{
  "model": "image VAE",
  "dataset": "telescope images of galaxies (Galaxy Zoo DECaLS)",
  "train_examples": 44167,
  "image_size": 64,
  "crop_scale_min": 0.7,
  "horizontal_flip": true,
  "translate": 0.06,
  "rotation_deg": 10,
  "bottleneck": "kl",
  "downsampling_factor": 8,
  "encoder_arch": "efficientnet",
  "encoder_norm": "batchnorm",
  "encoder_activation": "hardswish",
  "encoder_channel_attention": "eca",
  "encoder_padding_mode": "replicate",
  "encoder_depths": [3, 6, 3],
  "encoder_kernel_size": 3,
  "encoder_stem": "deep",
  "encoder_expansion": 6,
  "encoder_widths": [40, 56, 88],
  "loss": "l1",
  "latent_channels": 16,
  "decoder_norm": "batchnorm",
  "decoder_activation": "silu",
  "decoder_widths": [32, 64, 64, 64],
  "decoder_blocks_per_level": 2,
  "decoder_block": "basic",
  "decoder_attention": false,
  "decoder_upsampling": "nearest_conv",
  "kl_weight": 0.001,
  "init": "torch_default",
  "residual_init": "none",
  "optimizer": "normuon",
  "muon_scale": "original",
  "learning_rate": 0.022,
  "momentum": 0.95,
  "nesterov": true,
  "orthogonalizer": "newton_schulz_5",
  "adamw_lr_other_params": 0.0017,
  "gradient_centralization": true,
  "max_steps": 3700,
  "batch_size": 64,
  "epochs": 5.4,
  "lr_schedule": "linear",
  "final_lr_fraction": 0.01,
  "warmup_steps": 110,
  "weight_decay": 0.02,
  "adamw_weight_decay_other_params": 0.01
}
Rows from block 2 of the encoder, named by matrix and row number. Each number is 200 + 40 x the weight over its row's rms, rounded and kept within 0 to 999. All counts start at 0.
# convs2: project pointwise conv (encoder.blocks.2.convs.2.weight, 40x240x1x1), inputs 0-59
convs2.0,211,216,248,272,206,172,254,177,213,168,160,191,215,243,144,186,170,215,208,232,169,191,156,178,226,256,230,188,167,156,256,92,217,270,195,195,208,174,229,224,243,302,186,204,258,254,216,258,195,194,215,244,191,284,176,234,190,218,213,161
convs2.1,217,199,171,229,172,157,184,230,194,230,188,140,276,176,234,206,221,201,204,159,244,150,227,233,120,219,167,238,196,103,203,151,325,235,148,240,163,212,223,268,182,232,239,226,183,159,198,189,255,161,149,207,185,223,185,198,193,180,162,238
convs2.2,240,216,134,221,198,185,136,228,241,206,237,201,206,181,255,199,236,196,251,144,211,163,236,211,166,197,238,162,211,218,123,165,276,253,178,199,167,177,151,209,176,176,260,216,87,156,145,159,252,210,202,266,267,130,215,191,241,225,188,212
convs2.3,227,188,197,168,187,219,202,225,136,161,129,264,138,156,285,201,159,217,234,153,219,249,230,231,240,164,200,147,208,254,169,349,208,194,227,277,252,147,212,196,221,174,185,223,261,195,188,198,200,193,238,229,210,202,272,198,210,144,171,201
convs2.4,114,233,237,253,211,170,234,241,238,194,172,212,235,215,121,215,158,211,204,198,156,181,186,150,213,246,251,76,203,186,215,139,280,237,253,206,228,132,219,276,272,187,186,198,234,179,237,212,155,230,124,221,194,248,201,264,219,245,249,232
convs2.5,231,233,202,181,194,191,191,194,196,183,208,271,187,148,289,247,146,211,180,238,174,166,217,277,223,161,231,217,191,188,215,183,53,167,185,190,230,178,235,149,219,198,183,167,132,226,187,254,228,169,130,292,220,271,254,247,280,255,192,198
convs2.6,226,147,242,169,186,180,199,191,281,206,170,164,191,184,192,215,224,210,153,198,306,189,230,129,231,183,201,203,168,225,255,262,276,191,202,198,263,197,200,212,190,212,183,265,203,230,284,267,220,165,201,187,166,252,176,242,206,164,232,170
convs2.7,184,238,187,199,163,183,158,173,148,201,216,129,229,43,163,183,266,102,206,148,174,196,195,172,206,270,145,279,178,199,179,249,179,227,162,262,176,149,198,284,203,206,160,204,194,167,217,129,237,202,219,220,224,180,281,226,120,231,235,219
convs2.8,160,172,185,235,260,173,215,201,215,206,137,269,214,165,215,239,174,157,204,228,244,222,203,146,224,172,204,129,161,192,236,145,221,248,230,235,262,182,255,146,143,137,243,170,279,201,221,274,170,185,160,252,286,218,204,228,250,161,197,216
convs2.9,224,150,237,194,165,244,193,193,171,194,164,235,171,144,167,243,214,118,193,216,194,213,134,193,252,232,184,201,206,146,176,152,189,196,186,224,226,185,192,212,232,177,190,273,262,228,139,236,188,167,141,240,282,209,253,201,200,155,321,207
convs2.10,170,195,152,218,261,205,166,170,162,250,207,217,164,217,166,194,261,201,176,238,195,205,225,224,188,234,170,295,103,211,209,223,164,176,138,171,174,177,197,208,208,182,233,155,165,190,149,191,245,256,236,224,232,158,265,154,263,191,179,238
convs2.11,244,182,245,175,197,180,226,213,235,184,204,242,121,191,169,220,187,185,176,250,172,161,158,224,199,229,153,188,127,242,185,160,197,144,248,245,238,265,223,199,238,173,160,223,242,221,217,278,283,195,143,258,195,224,251,241,199,206,258,161
convs2.12,245,210,190,195,178,219,192,141,184,274,228,260,210,154,228,161,299,189,182,183,219,211,259,230,191,220,145,219,197,178,165,280,305,207,88,283,182,211,165,243,249,210,231,184,237,147,137,178,192,190,231,238,124,153,194,204,212,254,200,255
convs2.13,256,211,267,216,166,221,202,200,224,205,194,237,179,184,146,226,232,215,173,210,209,196,150,151,273,219,222,119,167,91,250,331,219,179,197,227,266,211,233,161,117,254,179,147,158,216,251,263,207,193,154,163,111,245,160,157,219,260,214,161
convs2.14,285,194,173,193,180,177,160,250,213,205,267,186,210,215,203,288,264,168,182,181,250,107,216,271,202,184,260,256,179,231,151,222,224,213,128,186,193,274,174,178,163,188,248,211,214,218,169,137,266,164,245,185,172,137,245,149,169,184,244,188
convs2.15,194,187,228,202,150,258,225,251,261,189,161,132,184,138,191,273,249,222,151,273,178,187,189,213,210,244,208,212,88,223,268,228,197,149,220,165,257,241,271,190,153,163,167,220,211,208,249,240,252,201,118,244,233,295,201,279,234,201,180,221
convs2.16,222,157,200,155,207,212,157,161,208,208,222,246,149,179,209,202,199,229,163,239,247,243,169,189,219,184,235,239,199,226,260,185,297,243,252,178,212,162,208,215,185,227,181,238,275,267,207,246,283,192,141,235,235,216,275,262,250,174,191,187
convs2.17,233,192,256,150,191,246,134,195,262,162,136,182,177,192,204,228,154,207,165,214,196,187,169,115,204,204,205,212,212,169,193,255,222,166,221,258,194,176,222,226,193,149,185,258,254,177,229,211,289,236,249,247,265,204,198,224,223,204,254,197
convs2.18,152,162,221,161,233,176,182,243,237,168,208,209,156,196,100,261,206,164,192,218,219,240,206,198,256,288,211,186,281,177,191,238,285,206,255,169,233,147,220,221,205,167,170,288,239,156,185,198,216,203,186,217,251,235,272,204,223,197,296,172
convs2.19,181,184,179,212,221,183,231,206,210,177,213,167,177,245,245,208,197,226,215,179,254,152,216,159,171,217,184,142,194,171,248,155,325,197,238,185,224,186,224,263,139,170,158,207,149,178,226,267,243,157,185,117,231,283,179,216,211,172,146,159
convs2.20,184,167,271,236,226,140,195,226,197,174,164,223,238,184,184,176,208,141,217,287,233,243,217,175,252,171,153,187,164,209,272,157,138,230,211,274,226,202,245,174,144,220,197,207,208,234,196,248,222,163,204,149,242,211,231,271,186,144,196,189
convs2.21,178,182,226,221,214,217,193,262,203,208,221,154,216,202,170,210,235,169,212,208,158,288,210,200,208,191,207,259,158,139,270,180,115,236,170,183,217,155,280,245,222,137,209,109,164,159,243,257,193,249,214,265,247,265,185,216,237,202,77,180
convs2.22,187,155,197,206,119,230,164,241,137,230,194,240,230,193,155,185,201,148,213,163,192,153,208,148,182,183,211,207,164,134,119,156,292,220,223,238,154,159,153,249,123,194,166,218,196,227,189,170,252,193,173,241,205,165,310,149,174,156,221,241
convs2.23,215,231,165,197,159,109,191,187,215,210,203,191,201,145,168,202,186,247,181,146,210,129,242,256,162,165,211,217,156,92,174,184,152,226,184,215,147,210,141,178,191,199,217,88,222,167,121,148,280,159,181,250,261,185,280,127,140,237,243,267
convs2.24,180,169,220,214,198,267,244,200,230,169,172,131,189,199,203,179,157,210,148,257,264,238,180,190,229,125,197,43,177,196,233,171,180,141,270,249,216,203,228,136,167,245,173,211,195,199,229,269,227,174,124,181,287,230,189,290,208,208,172,190
convs2.25,143,243,137,243,223,228,179,148,253,157,274,222,239,191,162,229,257,238,155,174,177,119,254,223,200,165,203,145,114,217,157,157,98,201,261,214,231,209,184,272,300,164,200,159,239,183,200,213,257,305,184,209,269,200,218,170,194,126,123,208
convs2.26,209,114,243,215,218,195,206,257,185,154,163,210,172,195,154,234,136,152,286,257,209,204,195,199,221,202,158,275,146,156,282,168,180,184,205,229,268,138,214,230,210,216,193,156,187,128,206,264,201,183,245,163,211,232,210,241,224,122,204,209
convs2.27,242,200,233,174,185,159,215,202,255,155,269,230,190,219,207,228,171,215,143,203,221,230,217,191,255,189,197,262,250,256,196,212,125,200,246,184,238,165,244,170,228,188,175,204,188,208,267,247,237,258,235,200,217,253,211,197,191,162,160,172
convs2.28,255,215,160,210,203,188,197,213,264,221,193,197,226,128,185,178,203,207,109,165,215,175,197,242,191,176,234,258,257,213,171,116,276,211,129,233,169,196,190,153,267,233,218,204,183,206,154,133,269,226,192,259,263,152,170,189,178,240,227,186
convs2.29,108,206,227,236,157,150,243,163,268,238,143,251,215,216,241,206,242,199,146,220,189,239,203,193,265,244,256,248,222,191,244,191,92,214,205,256,270,137,244,214,198,193,180,142,228,251,187,293,296,235,254,195,224,251,221,248,191,150,237,192
convs2.30,253,170,163,241,152,160,182,253,90,219,224,159,227,119,203,187,224,229,219,110,247,167,200,212,144,258,206,268,123,160,109,180,170,258,248,167,170,270,136,185,155,144,229,205,216,304,166,150,259,207,233,237,299,145,152,201,141,177,206,222
convs2.31,197,212,142,213,159,176,152,194,135,210,196,165,209,160,316,246,217,173,171,181,201,144,178,213,198,249,161,188,245,216,105,224,114,252,207,263,209,177,185,214,205,210,201,167,156,202,175,139,274,168,163,285,278,172,277,158,166,226,184,201
convs2.32,279,172,166,191,147,180,203,250,186,204,253,232,183,179,148,225,214,177,179,159,218,217,202,210,181,166,195,275,286,190,170,39,245,222,196,256,165,214,152,174,258,185,218,190,193,174,200,139,214,233,211,230,207,158,182,187,202,186,203,257
convs2.33,242,178,223,166,247,231,228,233,231,234,237,271,171,242,246,156,135,230,187,240,257,181,185,148,243,256,248,158,125,177,231,140,262,211,163,267,226,253,213,155,196,200,183,192,179,151,174,250,251,148,245,188,219,227,209,225,225,193,230,215
convs2.34,113,198,245,225,186,196,194,200,279,216,168,277,174,244,220,186,167,247,183,257,136,215,172,120,224,223,216,194,195,214,261,215,218,213,277,212,251,213,233,249,188,290,172,187,243,230,236,291,239,287,193,204,208,241,113,206,283,266,248,166
convs2.35,221,237,161,200,204,155,208,263,119,187,207,215,152,158,248,216,202,166,205,262,264,228,188,140,283,253,234,193,250,193,220,126,219,192,208,235,182,144,240,213,248,211,181,231,201,183,212,208,186,186,130,185,241,246,242,265,256,203,204,180
convs2.36,198,256,179,192,238,172,199,167,234,211,216,123,270,145,194,183,217,179,168,208,212,125,201,208,161,185,155,220,182,252,197,271,205,231,128,226,175,183,183,195,206,178,175,184,212,250,171,217,280,172,203,297,213,167,180,147,201,202,172,246
convs2.37,214,226,216,238,215,288,251,170,231,139,160,234,241,227,169,199,142,217,192,214,192,223,164,177,221,262,229,202,212,226,234,141,78,209,267,169,235,185,251,189,235,229,211,194,279,255,188,268,285,165,156,146,179,267,142,278,123,198,209,169
convs2.38,171,208,199,202,188,126,172,141,226,171,200,217,204,182,235,156,169,123,202,181,230,214,228,220,228,190,242,209,243,318,211,269,284,144,222,208,185,175,183,239,197,165,124,162,285,210,230,251,183,215,162,189,158,271,222,289,238,185,191,202
convs2.39,254,184,210,194,188,126,204,293,150,173,200,118,221,126,191,161,172,148,236,153,161,168,218,161,178,174,214,239,216,219,192,110,168,214,244,221,203,166,199,203,190,208,226,145,238,203,222,180,246,213,201,205,181,210,266,184,257,268,164,218