A small image VAE, trained from scratch: encoder activation hardswish, decoder norm batchnorm.
Rows from block 2 of the encoder, named by matrix and row number. Each number is 50 + 12 x the weight over its row's rms, rounded and kept within 0 to 99. All counts start at 0. After the name is the row's rms in percent of the matrix's.
# convs2: project pointwise conv (encoder.blocks.2.convs.2.weight, 40x240x1x1), inputs 60-119
convs2.0 114:55 47 48 43 38 61 55 58 34 64 53 22 56 59 71 50 31 40 28 47 55 45 51 53 56 46 66 40 57 57 47 58 64 51 53 47 32 37 36 51 51 45 45 66 52 50 35 61 55 48 53 44 36 34 64 61 52 52 46 34
convs2.1 106:58 42 32 47 39 45 40 46 65 65 50 61 42 69 56 58 44 48 42 56 67 58 39 41 39 42 49 45 45 52 39 70 45 29 60 59 54 49 43 16 46 70 59 47 40 64 47 33 41 46 66 43 64 44 64 41 69 57 46 61
convs2.2 112:63 39 40 55 55 48 24 45 52 42 43 48 66 69 46 56 62 55 52 40 52 57 56 37 39 48 49 55 52 35 58 57 44 76 54 61 47 38 41 42 56 29 61 40 33 58 47 48 32 45 45 51 49 41 60 51 49 56 38 50
convs2.3 101:40 56 44 36 57 53 33 71 58 48 29 47 67 55 65 47 49 37 23 44 40 32 61 51 67 59 54 45 34 43 57 64 57 45 51 51 40 45 48 33 40 35 57 77 61 55 49 48 68 56 53 55 33 58 51 60 40 40 37 42
convs2.4 107:56 41 45 56 60 54 40 54 46 54 45 57 50 48 58 50 54 45 15 32 52 35 68 54 73 50 49 27 51 50 47 39 59 52 45 48 47 43 36 23 61 44 50 50 39 46 60 43 51 50 62 61 36 32 49 59 58 40 45 66
convs2.5 102:33 58 38 57 52 57 63 76 50 59 59 56 61 54 61 55 39 46 40 78 51 49 66 54 61 53 70 15 43 53 46 56 76 56 44 36 53 58 58 43 43 47 43 41 76 48 32 55 64 72 50 41 51 60 29 53 50 63 38 38
convs2.6 094:24 39 54 53 55 39 41 67 57 62 50 45 50 85 60 43 57 42 32 57 38 49 76 64 63 61 80 70 49 27 44 32 71 59 50 54 59 53 48 27 56 48 42 50 57 53 37 50 62 62 46 46 43 59 48 64 39 72 74 31
convs2.7 090:51 46 44 47 49 68 20 42 50 45 60 57 65 58 28 54 61 46 59 51 54 65 42 38 45 36 21 79 49 45 41 79 53 75 52 52 56 45 58 40 52 63 60 57 38 55 45 61 39 49 40 51 46 49 54 35 46 59 48 70
convs2.8 103:47 59 32 46 60 63 48 61 51 74 46 29 47 72 55 56 52 54 42 21 36 53 52 62 60 61 58 48 33 33 66 75 55 41 48 51 44 34 41 28 39 40 49 55 66 48 54 37 57 60 65 44 35 32 66 42 49 63 40 52
convs2.9 104:44 56 40 54 67 55 31 53 56 32 60 42 46 63 51 39 22 55 41 42 65 47 47 44 42 37 44 48 37 60 55 59 45 43 52 41 34 50 59 48 64 72 49 74 56 51 48 47 62 41 59 45 66 51 68 42 60 40 82 56
convs2.10 093:58 54 37 54 59 41 42 32 65 63 47 50 53 50 54 49 66 48 57 45 71 56 60 33 35 37 42 50 56 50 48 62 47 58 48 60 58 55 24 51 49 89 58 50 48 51 49 54 44 51 25 57 51 31 23 39 54 53 40 66
convs2.11 094:41 59 52 55 38 58 54 55 39 78 50 25 59 37 58 49 47 21 30 19 38 39 55 43 51 54 61 28 69 46 41 65 53 25 42 35 49 37 49 38 44 53 38 62 60 44 56 60 62 67 63 55 57 42 57 51 41 69 62 57
convs2.12 109:42 47 38 64 51 39 29 53 60 37 33 44 46 47 51 60 46 64 52 76 79 52 52 37 43 44 34 74 52 53 50 39 40 47 53 57 55 57 39 34 56 36 57 47 54 59 38 42 48 43 41 54 32 51 32 41 63 49 38 65
convs2.13 096:43 48 62 50 61 52 68 70 54 61 43 50 54 50 42 27 46 35 47 31 46 27 52 54 61 52 71 45 52 57 60 49 61 53 53 53 54 43 48 38 44 46 42 48 59 53 41 39 52 73 45 40 30 30 35 53 45 53 40 41
convs2.14 095:46 58 52 57 46 51 31 58 44 48 54 55 38 38 35 45 37 36 64 64 61 61 41 46 42 52 43 60 55 46 44 64 35 53 47 51 61 48 47 50 46 48 43 62 30 45 65 72 43 52 66 81 28 31 37 27 53 65 53 69
convs2.15 084:55 52 45 52 64 45 28 63 41 47 32 43 55 30 56 61 53 40 30 57 52 33 75 48 72 60 51 65 49 39 20 69 52 69 33 53 54 73 49 53 47 41 42 45 45 47 47 43 68 55 44 35 51 31 26 47 45 59 53 41
convs2.16 096:35 49 56 48 47 41 44 50 47 66 51 41 49 65 51 42 36 44 44 59 59 32 61 68 54 38 46 61 53 46 67 71 65 54 54 51 47 52 33 23 38 69 53 63 59 52 54 50 51 39 37 45 45 20 44 54 46 64 59 39
convs2.17 104:30 37 47 41 57 38 50 54 59 55 55 46 73 19 60 45 40 41 37 49 76 31 60 60 60 58 46 32 66 56 40 76 75 60 45 41 58 52 44 33 60 37 51 61 70 44 54 54 72 50 53 49 39 55 37 68 45 54 32 30
convs2.18 103:52 72 34 54 63 54 27 64 34 40 59 23 52 51 52 64 69 37 35 34 43 49 54 46 61 56 52 44 45 49 40 54 51 36 45 44 28 57 70 36 61 44 53 80 48 48 60 24 74 50 62 50 48 34 56 31 43 53 73 43
convs2.19 108:49 37 38 47 75 46 34 63 28 49 61 49 37 76 60 49 66 37 47 40 38 49 58 52 58 56 53 72 53 38 52 54 57 48 45 49 42 35 54 54 39 39 47 50 38 46 85 64 60 44 38 60 63 37 48 53 49 69 23 55
convs2.20 101:54 70 53 62 62 44 46 56 43 52 46 42 51 66 71 34 45 39 66 38 53 60 75 58 63 40 58 45 55 69 51 76 52 72 39 44 30 56 48 42 55 55 47 67 46 45 41 65 73 60 35 53 60 34 44 58 39 50 66 49
convs2.21 094:69 28 44 61 58 46 32 62 48 55 43 20 58 33 67 39 50 62 49 50 49 45 50 61 62 54 47 54 61 30 65 57 76 52 47 54 50 56 37 40 61 75 58 35 63 45 41 66 56 50 23 43 36 32 47 73 51 61 32 55
convs2.22 099:65 66 59 72 48 53 45 39 66 46 28 46 60 54 45 42 50 49 50 37 34 63 38 39 39 30 41 49 38 53 63 68 58 59 68 60 42 50 47 30 71 63 62 56 39 65 73 75 45 37 50 54 54 35 63 48 57 42 71 50
convs2.23 095:47 49 49 69 51 45 32 61 46 59 29 67 56 46 46 64 56 66 78 44 37 39 40 43 34 35 47 76 58 49 52 46 52 71 53 66 59 48 41 55 64 73 60 58 41 58 41 53 41 33 59 49 48 40 54 32 64 41 61 45
convs2.24 115:64 19 51 39 60 42 52 59 45 64 44 47 39 46 59 48 52 42 63 61 42 29 52 63 58 48 55 66 57 32 48 52 72 68 47 57 57 45 39 50 52 25 46 39 51 49 75 55 52 48 50 61 60 25 63 48 51 44 48 50
convs2.25 099:71 41 54 41 45 30 56 55 46 65 39 45 39 61 39 47 58 57 58 42 45 57 47 52 54 38 42 56 42 44 80 44 57 56 49 57 41 40 49 50 42 53 53 52 40 49 62 63 46 36 47 55 40 63 76 50 52 49 46 51
convs2.26 118:49 42 52 45 47 50 40 65 52 50 39 48 59 46 57 46 47 40 34 42 40 57 64 51 58 40 62 44 63 55 39 61 64 75 49 36 52 52 39 48 42 84 44 49 57 52 32 80 62 53 54 50 46 29 54 59 55 40 42 52
convs2.27 094:56 71 56 45 47 30 58 80 43 41 41 58 75 40 64 59 50 36 49 25 33 36 51 58 66 62 60 62 40 50 47 66 70 33 55 40 41 51 54 42 56 51 47 51 68 54 50 30 77 58 41 48 36 56 41 69 47 77 54 35
convs2.28 099:62 57 47 56 49 34 36 52 47 62 47 34 65 70 44 58 51 60 79 60 46 57 33 39 41 53 44 63 36 38 61 74 50 54 54 50 52 68 40 43 55 68 54 54 27 56 46 53 38 47 44 51 57 44 46 47 54 75 64 62
convs2.29 091:53 49 51 53 48 39 28 64 35 51 36 57 60 35 67 62 32 50 56 45 35 65 55 43 66 52 48 59 56 35 63 58 56 52 34 41 29 42 25 53 51 77 48 61 46 42 43 58 57 56 43 45 49 40 45 64 52 50 71 49
convs2.30 098:55 47 51 62 69 52 19 40 48 51 47 55 54 77 46 54 44 41 83 56 36 60 66 41 42 45 46 67 42 36 67 60 43 62 52 61 61 39 38 28 45 71 64 61 24 46 70 71 40 35 44 60 64 41 44 44 58 54 49 55
convs2.31 093:54 53 45 68 44 48 39 49 56 49 53 56 49 47 28 52 38 41 59 30 61 50 65 33 49 58 43 64 49 54 54 85 45 67 59 49 55 58 50 50 58 75 47 56 39 54 46 48 47 66 67 43 44 41 65 18 65 39 45 49
convs2.32 101:62 62 55 60 71 45 36 40 49 38 43 53 57 43 41 51 55 43 71 75 59 45 42 48 42 35 47 46 49 60 67 63 49 57 53 54 63 57 44 53 40 67 59 42 36 56 72 51 40 41 50 47 58 49 51 39 64 43 39 54
convs2.33 094:39 66 14 50 57 18 45 60 39 45 56 41 44 55 66 53 33 47 59 41 51 48 42 67 63 51 49 70 47 48 62 64 70 40 49 47 48 49 50 16 29 36 42 57 57 42 44 51 57 41 48 56 38 43 52 40 59 34 37 46
convs2.34 100:50 46 60 29 48 60 65 51 45 46 32 49 48 50 53 59 54 54 42 39 40 36 65 65 62 50 65 36 56 55 55 68 55 52 43 50 48 56 34 43 43 54 49 42 47 40 49 49 57 56 45 42 41 47 45 44 40 56 39 46
convs2.35 100:55 52 33 45 61 39 38 47 54 48 38 55 38 76 83 57 34 43 40 50 58 33 63 60 60 69 62 32 23 35 44 61 66 64 47 54 54 64 63 46 33 60 51 69 57 49 65 52 62 53 31 61 71 66 54 49 53 74 54 51
convs2.36 100:51 39 58 58 55 67 33 41 61 47 24 60 46 69 24 58 59 65 60 71 55 49 37 32 37 26 57 66 50 52 37 67 52 73 61 54 52 52 46 22 56 48 54 43 35 63 46 54 50 50 41 62 40 40 33 30 67 45 43 64
convs2.37 100:49 56 51 37 48 64 33 68 45 55 51 50 59 67 66 56 47 54 64 45 47 45 61 62 61 47 61 46 49 45 62 65 64 80 39 39 51 29 35 45 37 32 53 60 52 44 70 48 62 64 46 53 53 52 53 55 39 44 56 35
convs2.38 091:51 62 43 78 40 38 39 60 44 44 37 32 38 61 70 52 49 53 57 63 52 54 51 44 61 60 50 49 49 41 76 48 70 41 48 52 21 39 26 44 48 80 46 49 61 54 52 57 44 44 60 32 35 56 51 70 44 84 61 41
convs2.39 093:67 44 47 52 47 36 30 30 62 53 29 54 75 65 43 70 57 62 67 78 49 53 41 44 59 52 38 58 64 32 31 73 35 32 54 51 60 58 41 45 45 51 63 70 42 51 59 52 56 44 38 54 47 44 38 45 46 60 53 50