{"model": "image VAE", "dataset": "telescope images of galaxies (Galaxy Zoo DECaLS)", "train_examples": 44167, "image_size": 64, "crop_scale_min": 0.7, "horizontal_flip": true, "translate": 0.06, "rotation_deg": 10, "bottleneck": "kl", "downsampling_factor": 8, "encoder_arch": "efficientnet", "encoder_norm": "batchnorm", "encoder_activation": "hardswish", "encoder_channel_attention": "eca", "encoder_padding_mode": "replicate", "encoder_depths": [3, 6, 3], "encoder_kernel_size": 3, "encoder_stem": "deep", "encoder_expansion": 6, "encoder_widths": [40, 56, 88], "loss": "l1", "latent_channels": 16, "decoder_norm": "batchnorm", "decoder_activation": "silu", "decoder_widths": [32, 64, 64, 64], "decoder_blocks_per_level": 2, "decoder_block": "basic", "decoder_attention": false, "decoder_upsampling": "nearest_conv", "kl_weight": 0.001, "init": "torch_default", "residual_init": "none", "optimizer": "normuon", "muon_scale": "original", "learning_rate": 0.022, "momentum": 0.95, "nesterov": true, "orthogonalizer": "newton_schulz_5", "adamw_lr_other_params": 0.0017, "gradient_centralization": true, "max_steps": 3700, "batch_size": 64, "epochs": 5.4, "lr_schedule": "linear", "final_lr_fraction": 0.01, "warmup_steps": 110, "weight_decay": 0.02, "adamw_weight_decay_other_params": 0.01}
Rows from block 2 of the decoder of a small image VAE, named by matrix and row number. Rows with one number belong to one channel. Each number is 128 + 24 x the weight over its row's rms, rounded and kept within 0 to 255. All counts start at 0. Numbers have three digits each.
Before each channel's rows are labels from the 100 images, of 14976, where the channel reaches its highest value: "strongest on" is what is common among them. Only what is clearly more common there than usual is listed. The data: telescope images of galaxies (Galaxy Zoo DECaLS).
# convs0: first 3x3 conv (decoder.decb.0.0.convs.0.weight, 64x64x3x3, each kernel summed), inputs 0-63
# convs1: second 3x3 conv (decoder.decb.0.0.convs.1.weight, 64x64x3x3, transposed, each kernel summed), outputs 0-63

strongest on: spiral arms: yes
convs0.18:105113127120117128121159212146131152140155142110139107120086102092124115127109172143145148147102111104116163117179139151154107143137123137080133099097132142155099125106113143131085149115140114
convs1.18:141138150137088149113103045087062143149119096116144154119124156145117123138127118101097153118166116149101080116081095134111135127125161118115140139131124112114109119139145129129156131103129123

strongest on: edge-on disk: no; spiral arms: yes
convs0.25:130132148116158127101127152164130106125161147129166077117154137126181072133124107133114131132148094116127127160154139115091152116156115131117153107127142138097110127133105136119128108053182124
convs1.25:128149122189123147130106090111130106118135093158068164115119139138095158145145117151126059129148172123129118123095123125113132135123119087164132148096088093139132114132141090116124137121112140

strongest on: shape: featured or disk; edge-on disk: no; spiral arms: yes
convs0.20:095133162107103132100132109191158139103160097101118117133147102117088136139124137155120104132138101131114132146138132161136115158171160121129131100096141174086109149121093139107144141081162146
convs1.20:146142115162118118154099143089124073148121186161104137133117127138157108134127074092149108141110129118111112114149140111081173109106076107120152135110098107128137129117115112154116119097098110

strongest on: shape: featured or disk; edge-on disk: no; spiral arms: yes
convs0.21:133126151121129101084110120160163125123151129123129170123194127112137113129120122141151142103121133106125109109166128107143139130133136107137146138075138146141091191114100121119125138047156144
convs1.21:132138135146135130130137101115089085114133099130056116091116140151110127130111071135120096154133120099107126111087112128060126110126101120113146116129084137106129089136149102104121096104114131

strongest on: spiral arms: yes
convs0.36:165152119093098087114108072118122116143140099130114141203158130118101132137104116138073155112150143137109142131129082136114158117139123120119141149107110122123155161138114134119170160131123168
convs1.36:107152112121128122095108161082142118123145154141152128075110122151155131120148133096160077123096097155099129117186147114126095122121116133114117108140138164153128132123109168142075103090113117

strongest on: roundness: cigar-shaped
convs0.38:094117153120139160149138127180104110122151134104136084161117096124159146148129106118166106095133120148165147149130099141121090163106103167092143102112132154133068129145111124137132091143151125
convs1.38:119180080109086118131111142146134121102135169172123113082135124132112129149119139166083130124141140157051125138114137155153148096142123088154127096123111113117155120137163110131126119121149124

strongest on: shape: featured or disk; spiral arms: yes
convs0.15:130135095117144143095091129114126152084096134093135108078107127135078077136154123115181150156120159143102151127135114109146124152119144164141122162120114121139163096141131174134118140164149116
convs1.15:150123139144106139159141123139099133149166094077136104165152130138172149140082145131080118118118120108163116151153142106115111134129127068108123099161123129137088167108139093092125109119123148

strongest on: shape: featured or disk; edge-on disk: no; spiral arms: yes
convs0.4:147151136150115124128130149080121113069183122133121149161152090153157122145151105128153127135117142107099132104131130133141142168130122116150159107099087120128069171132147151124110133093097100
convs1.4:052111126121129140121145116149155172086081101113128113110132130129098122139119121133108133112122088148129154100118116145126122110142144145106124175135153132104173119098136084182152147149125163

strongest on: bulge size: small
convs0.57:126163116115117088102127146176107132103176141077127108177160136131140095129122113139140131138139122102122171162102093136105132145115126143117156134146120125109157152099075167124136139076140139
convs1.57:130120129149127153103102061120149064125115103156097155095104129130121139145128127130108044116128124123126100107148139126112121125128067118127113132112078120146113129151132098127132129125095147

strongest on: shape: featured or disk; edge-on disk: no; spiral arms: yes
convs0.31:168149138117130107125132115124153154121189143133102154170159126141091137133136112159157127093125132138133140120129105144150106122105114126088122067107158115159110130123096129108128129048108145
convs1.31:132118081118154124084126108121109108137139136158177103091149164108196139117132145114145139169119105101123158128146160141106109122160130177138146166151139130144126139159145135127133148171104113

strongest on: shape: featured or disk; edge-on disk: no; spiral arms: yes
convs0.53:125147121149129165140116106160117133093151120100118122160124052173136113177100128122132119093144092107107141115099183142134099145135118124146161107156142141131100144165140133123133123105086131
convs1.53:044150135107118105108136117138151122084105128167119129121147163146095143152123133143134145149145155100107116096104073113136118098136117164135128113115139154132128129062157126129100154141133137

strongest on: roundness: cigar-shaped
convs0.44:104125185124147098178133073096099115109134143150149098098134150137139172089116132128122122132094108151144147147118093103102110176124122138119132160169141123126075134110144164132118131138117133
convs1.44:154109140115087118103134175164173142149133107115122135176128103113118072135111130141130134123172154154168156143158125128132162080108119117111118118082124126116125130135110125165148144125182124

strongest on: shape: featured or disk; spiral arms: yes; spiral winding: tight
convs0.48:123142111126122148096127084115144108116150096146133129177129111168119132164127118162089101125186148121102132107138129116107146148126109092121155132077089147166105135150124119155143132127089180
convs1.48:138111115146130191124111131135099096093119125113097127059131173149129107134105126112119096110091113086131114139097133118116117122139126125111131128174144151082111094106129145107114098108126076

strongest on: shape: featured or disk
convs0.14:145129106140114139102121099105080136129184128104122131162113073085194134141152132103080118133123118136177125146147145138119088118122128133153154134123140130165073131109116136145130120145126147
convs1.14:117062143088169100116157154141142142123135164146101103113147140103086091106136141134158157124116128124132115124138097140153091136124144135099134112067137124088145115141100127093154126111166110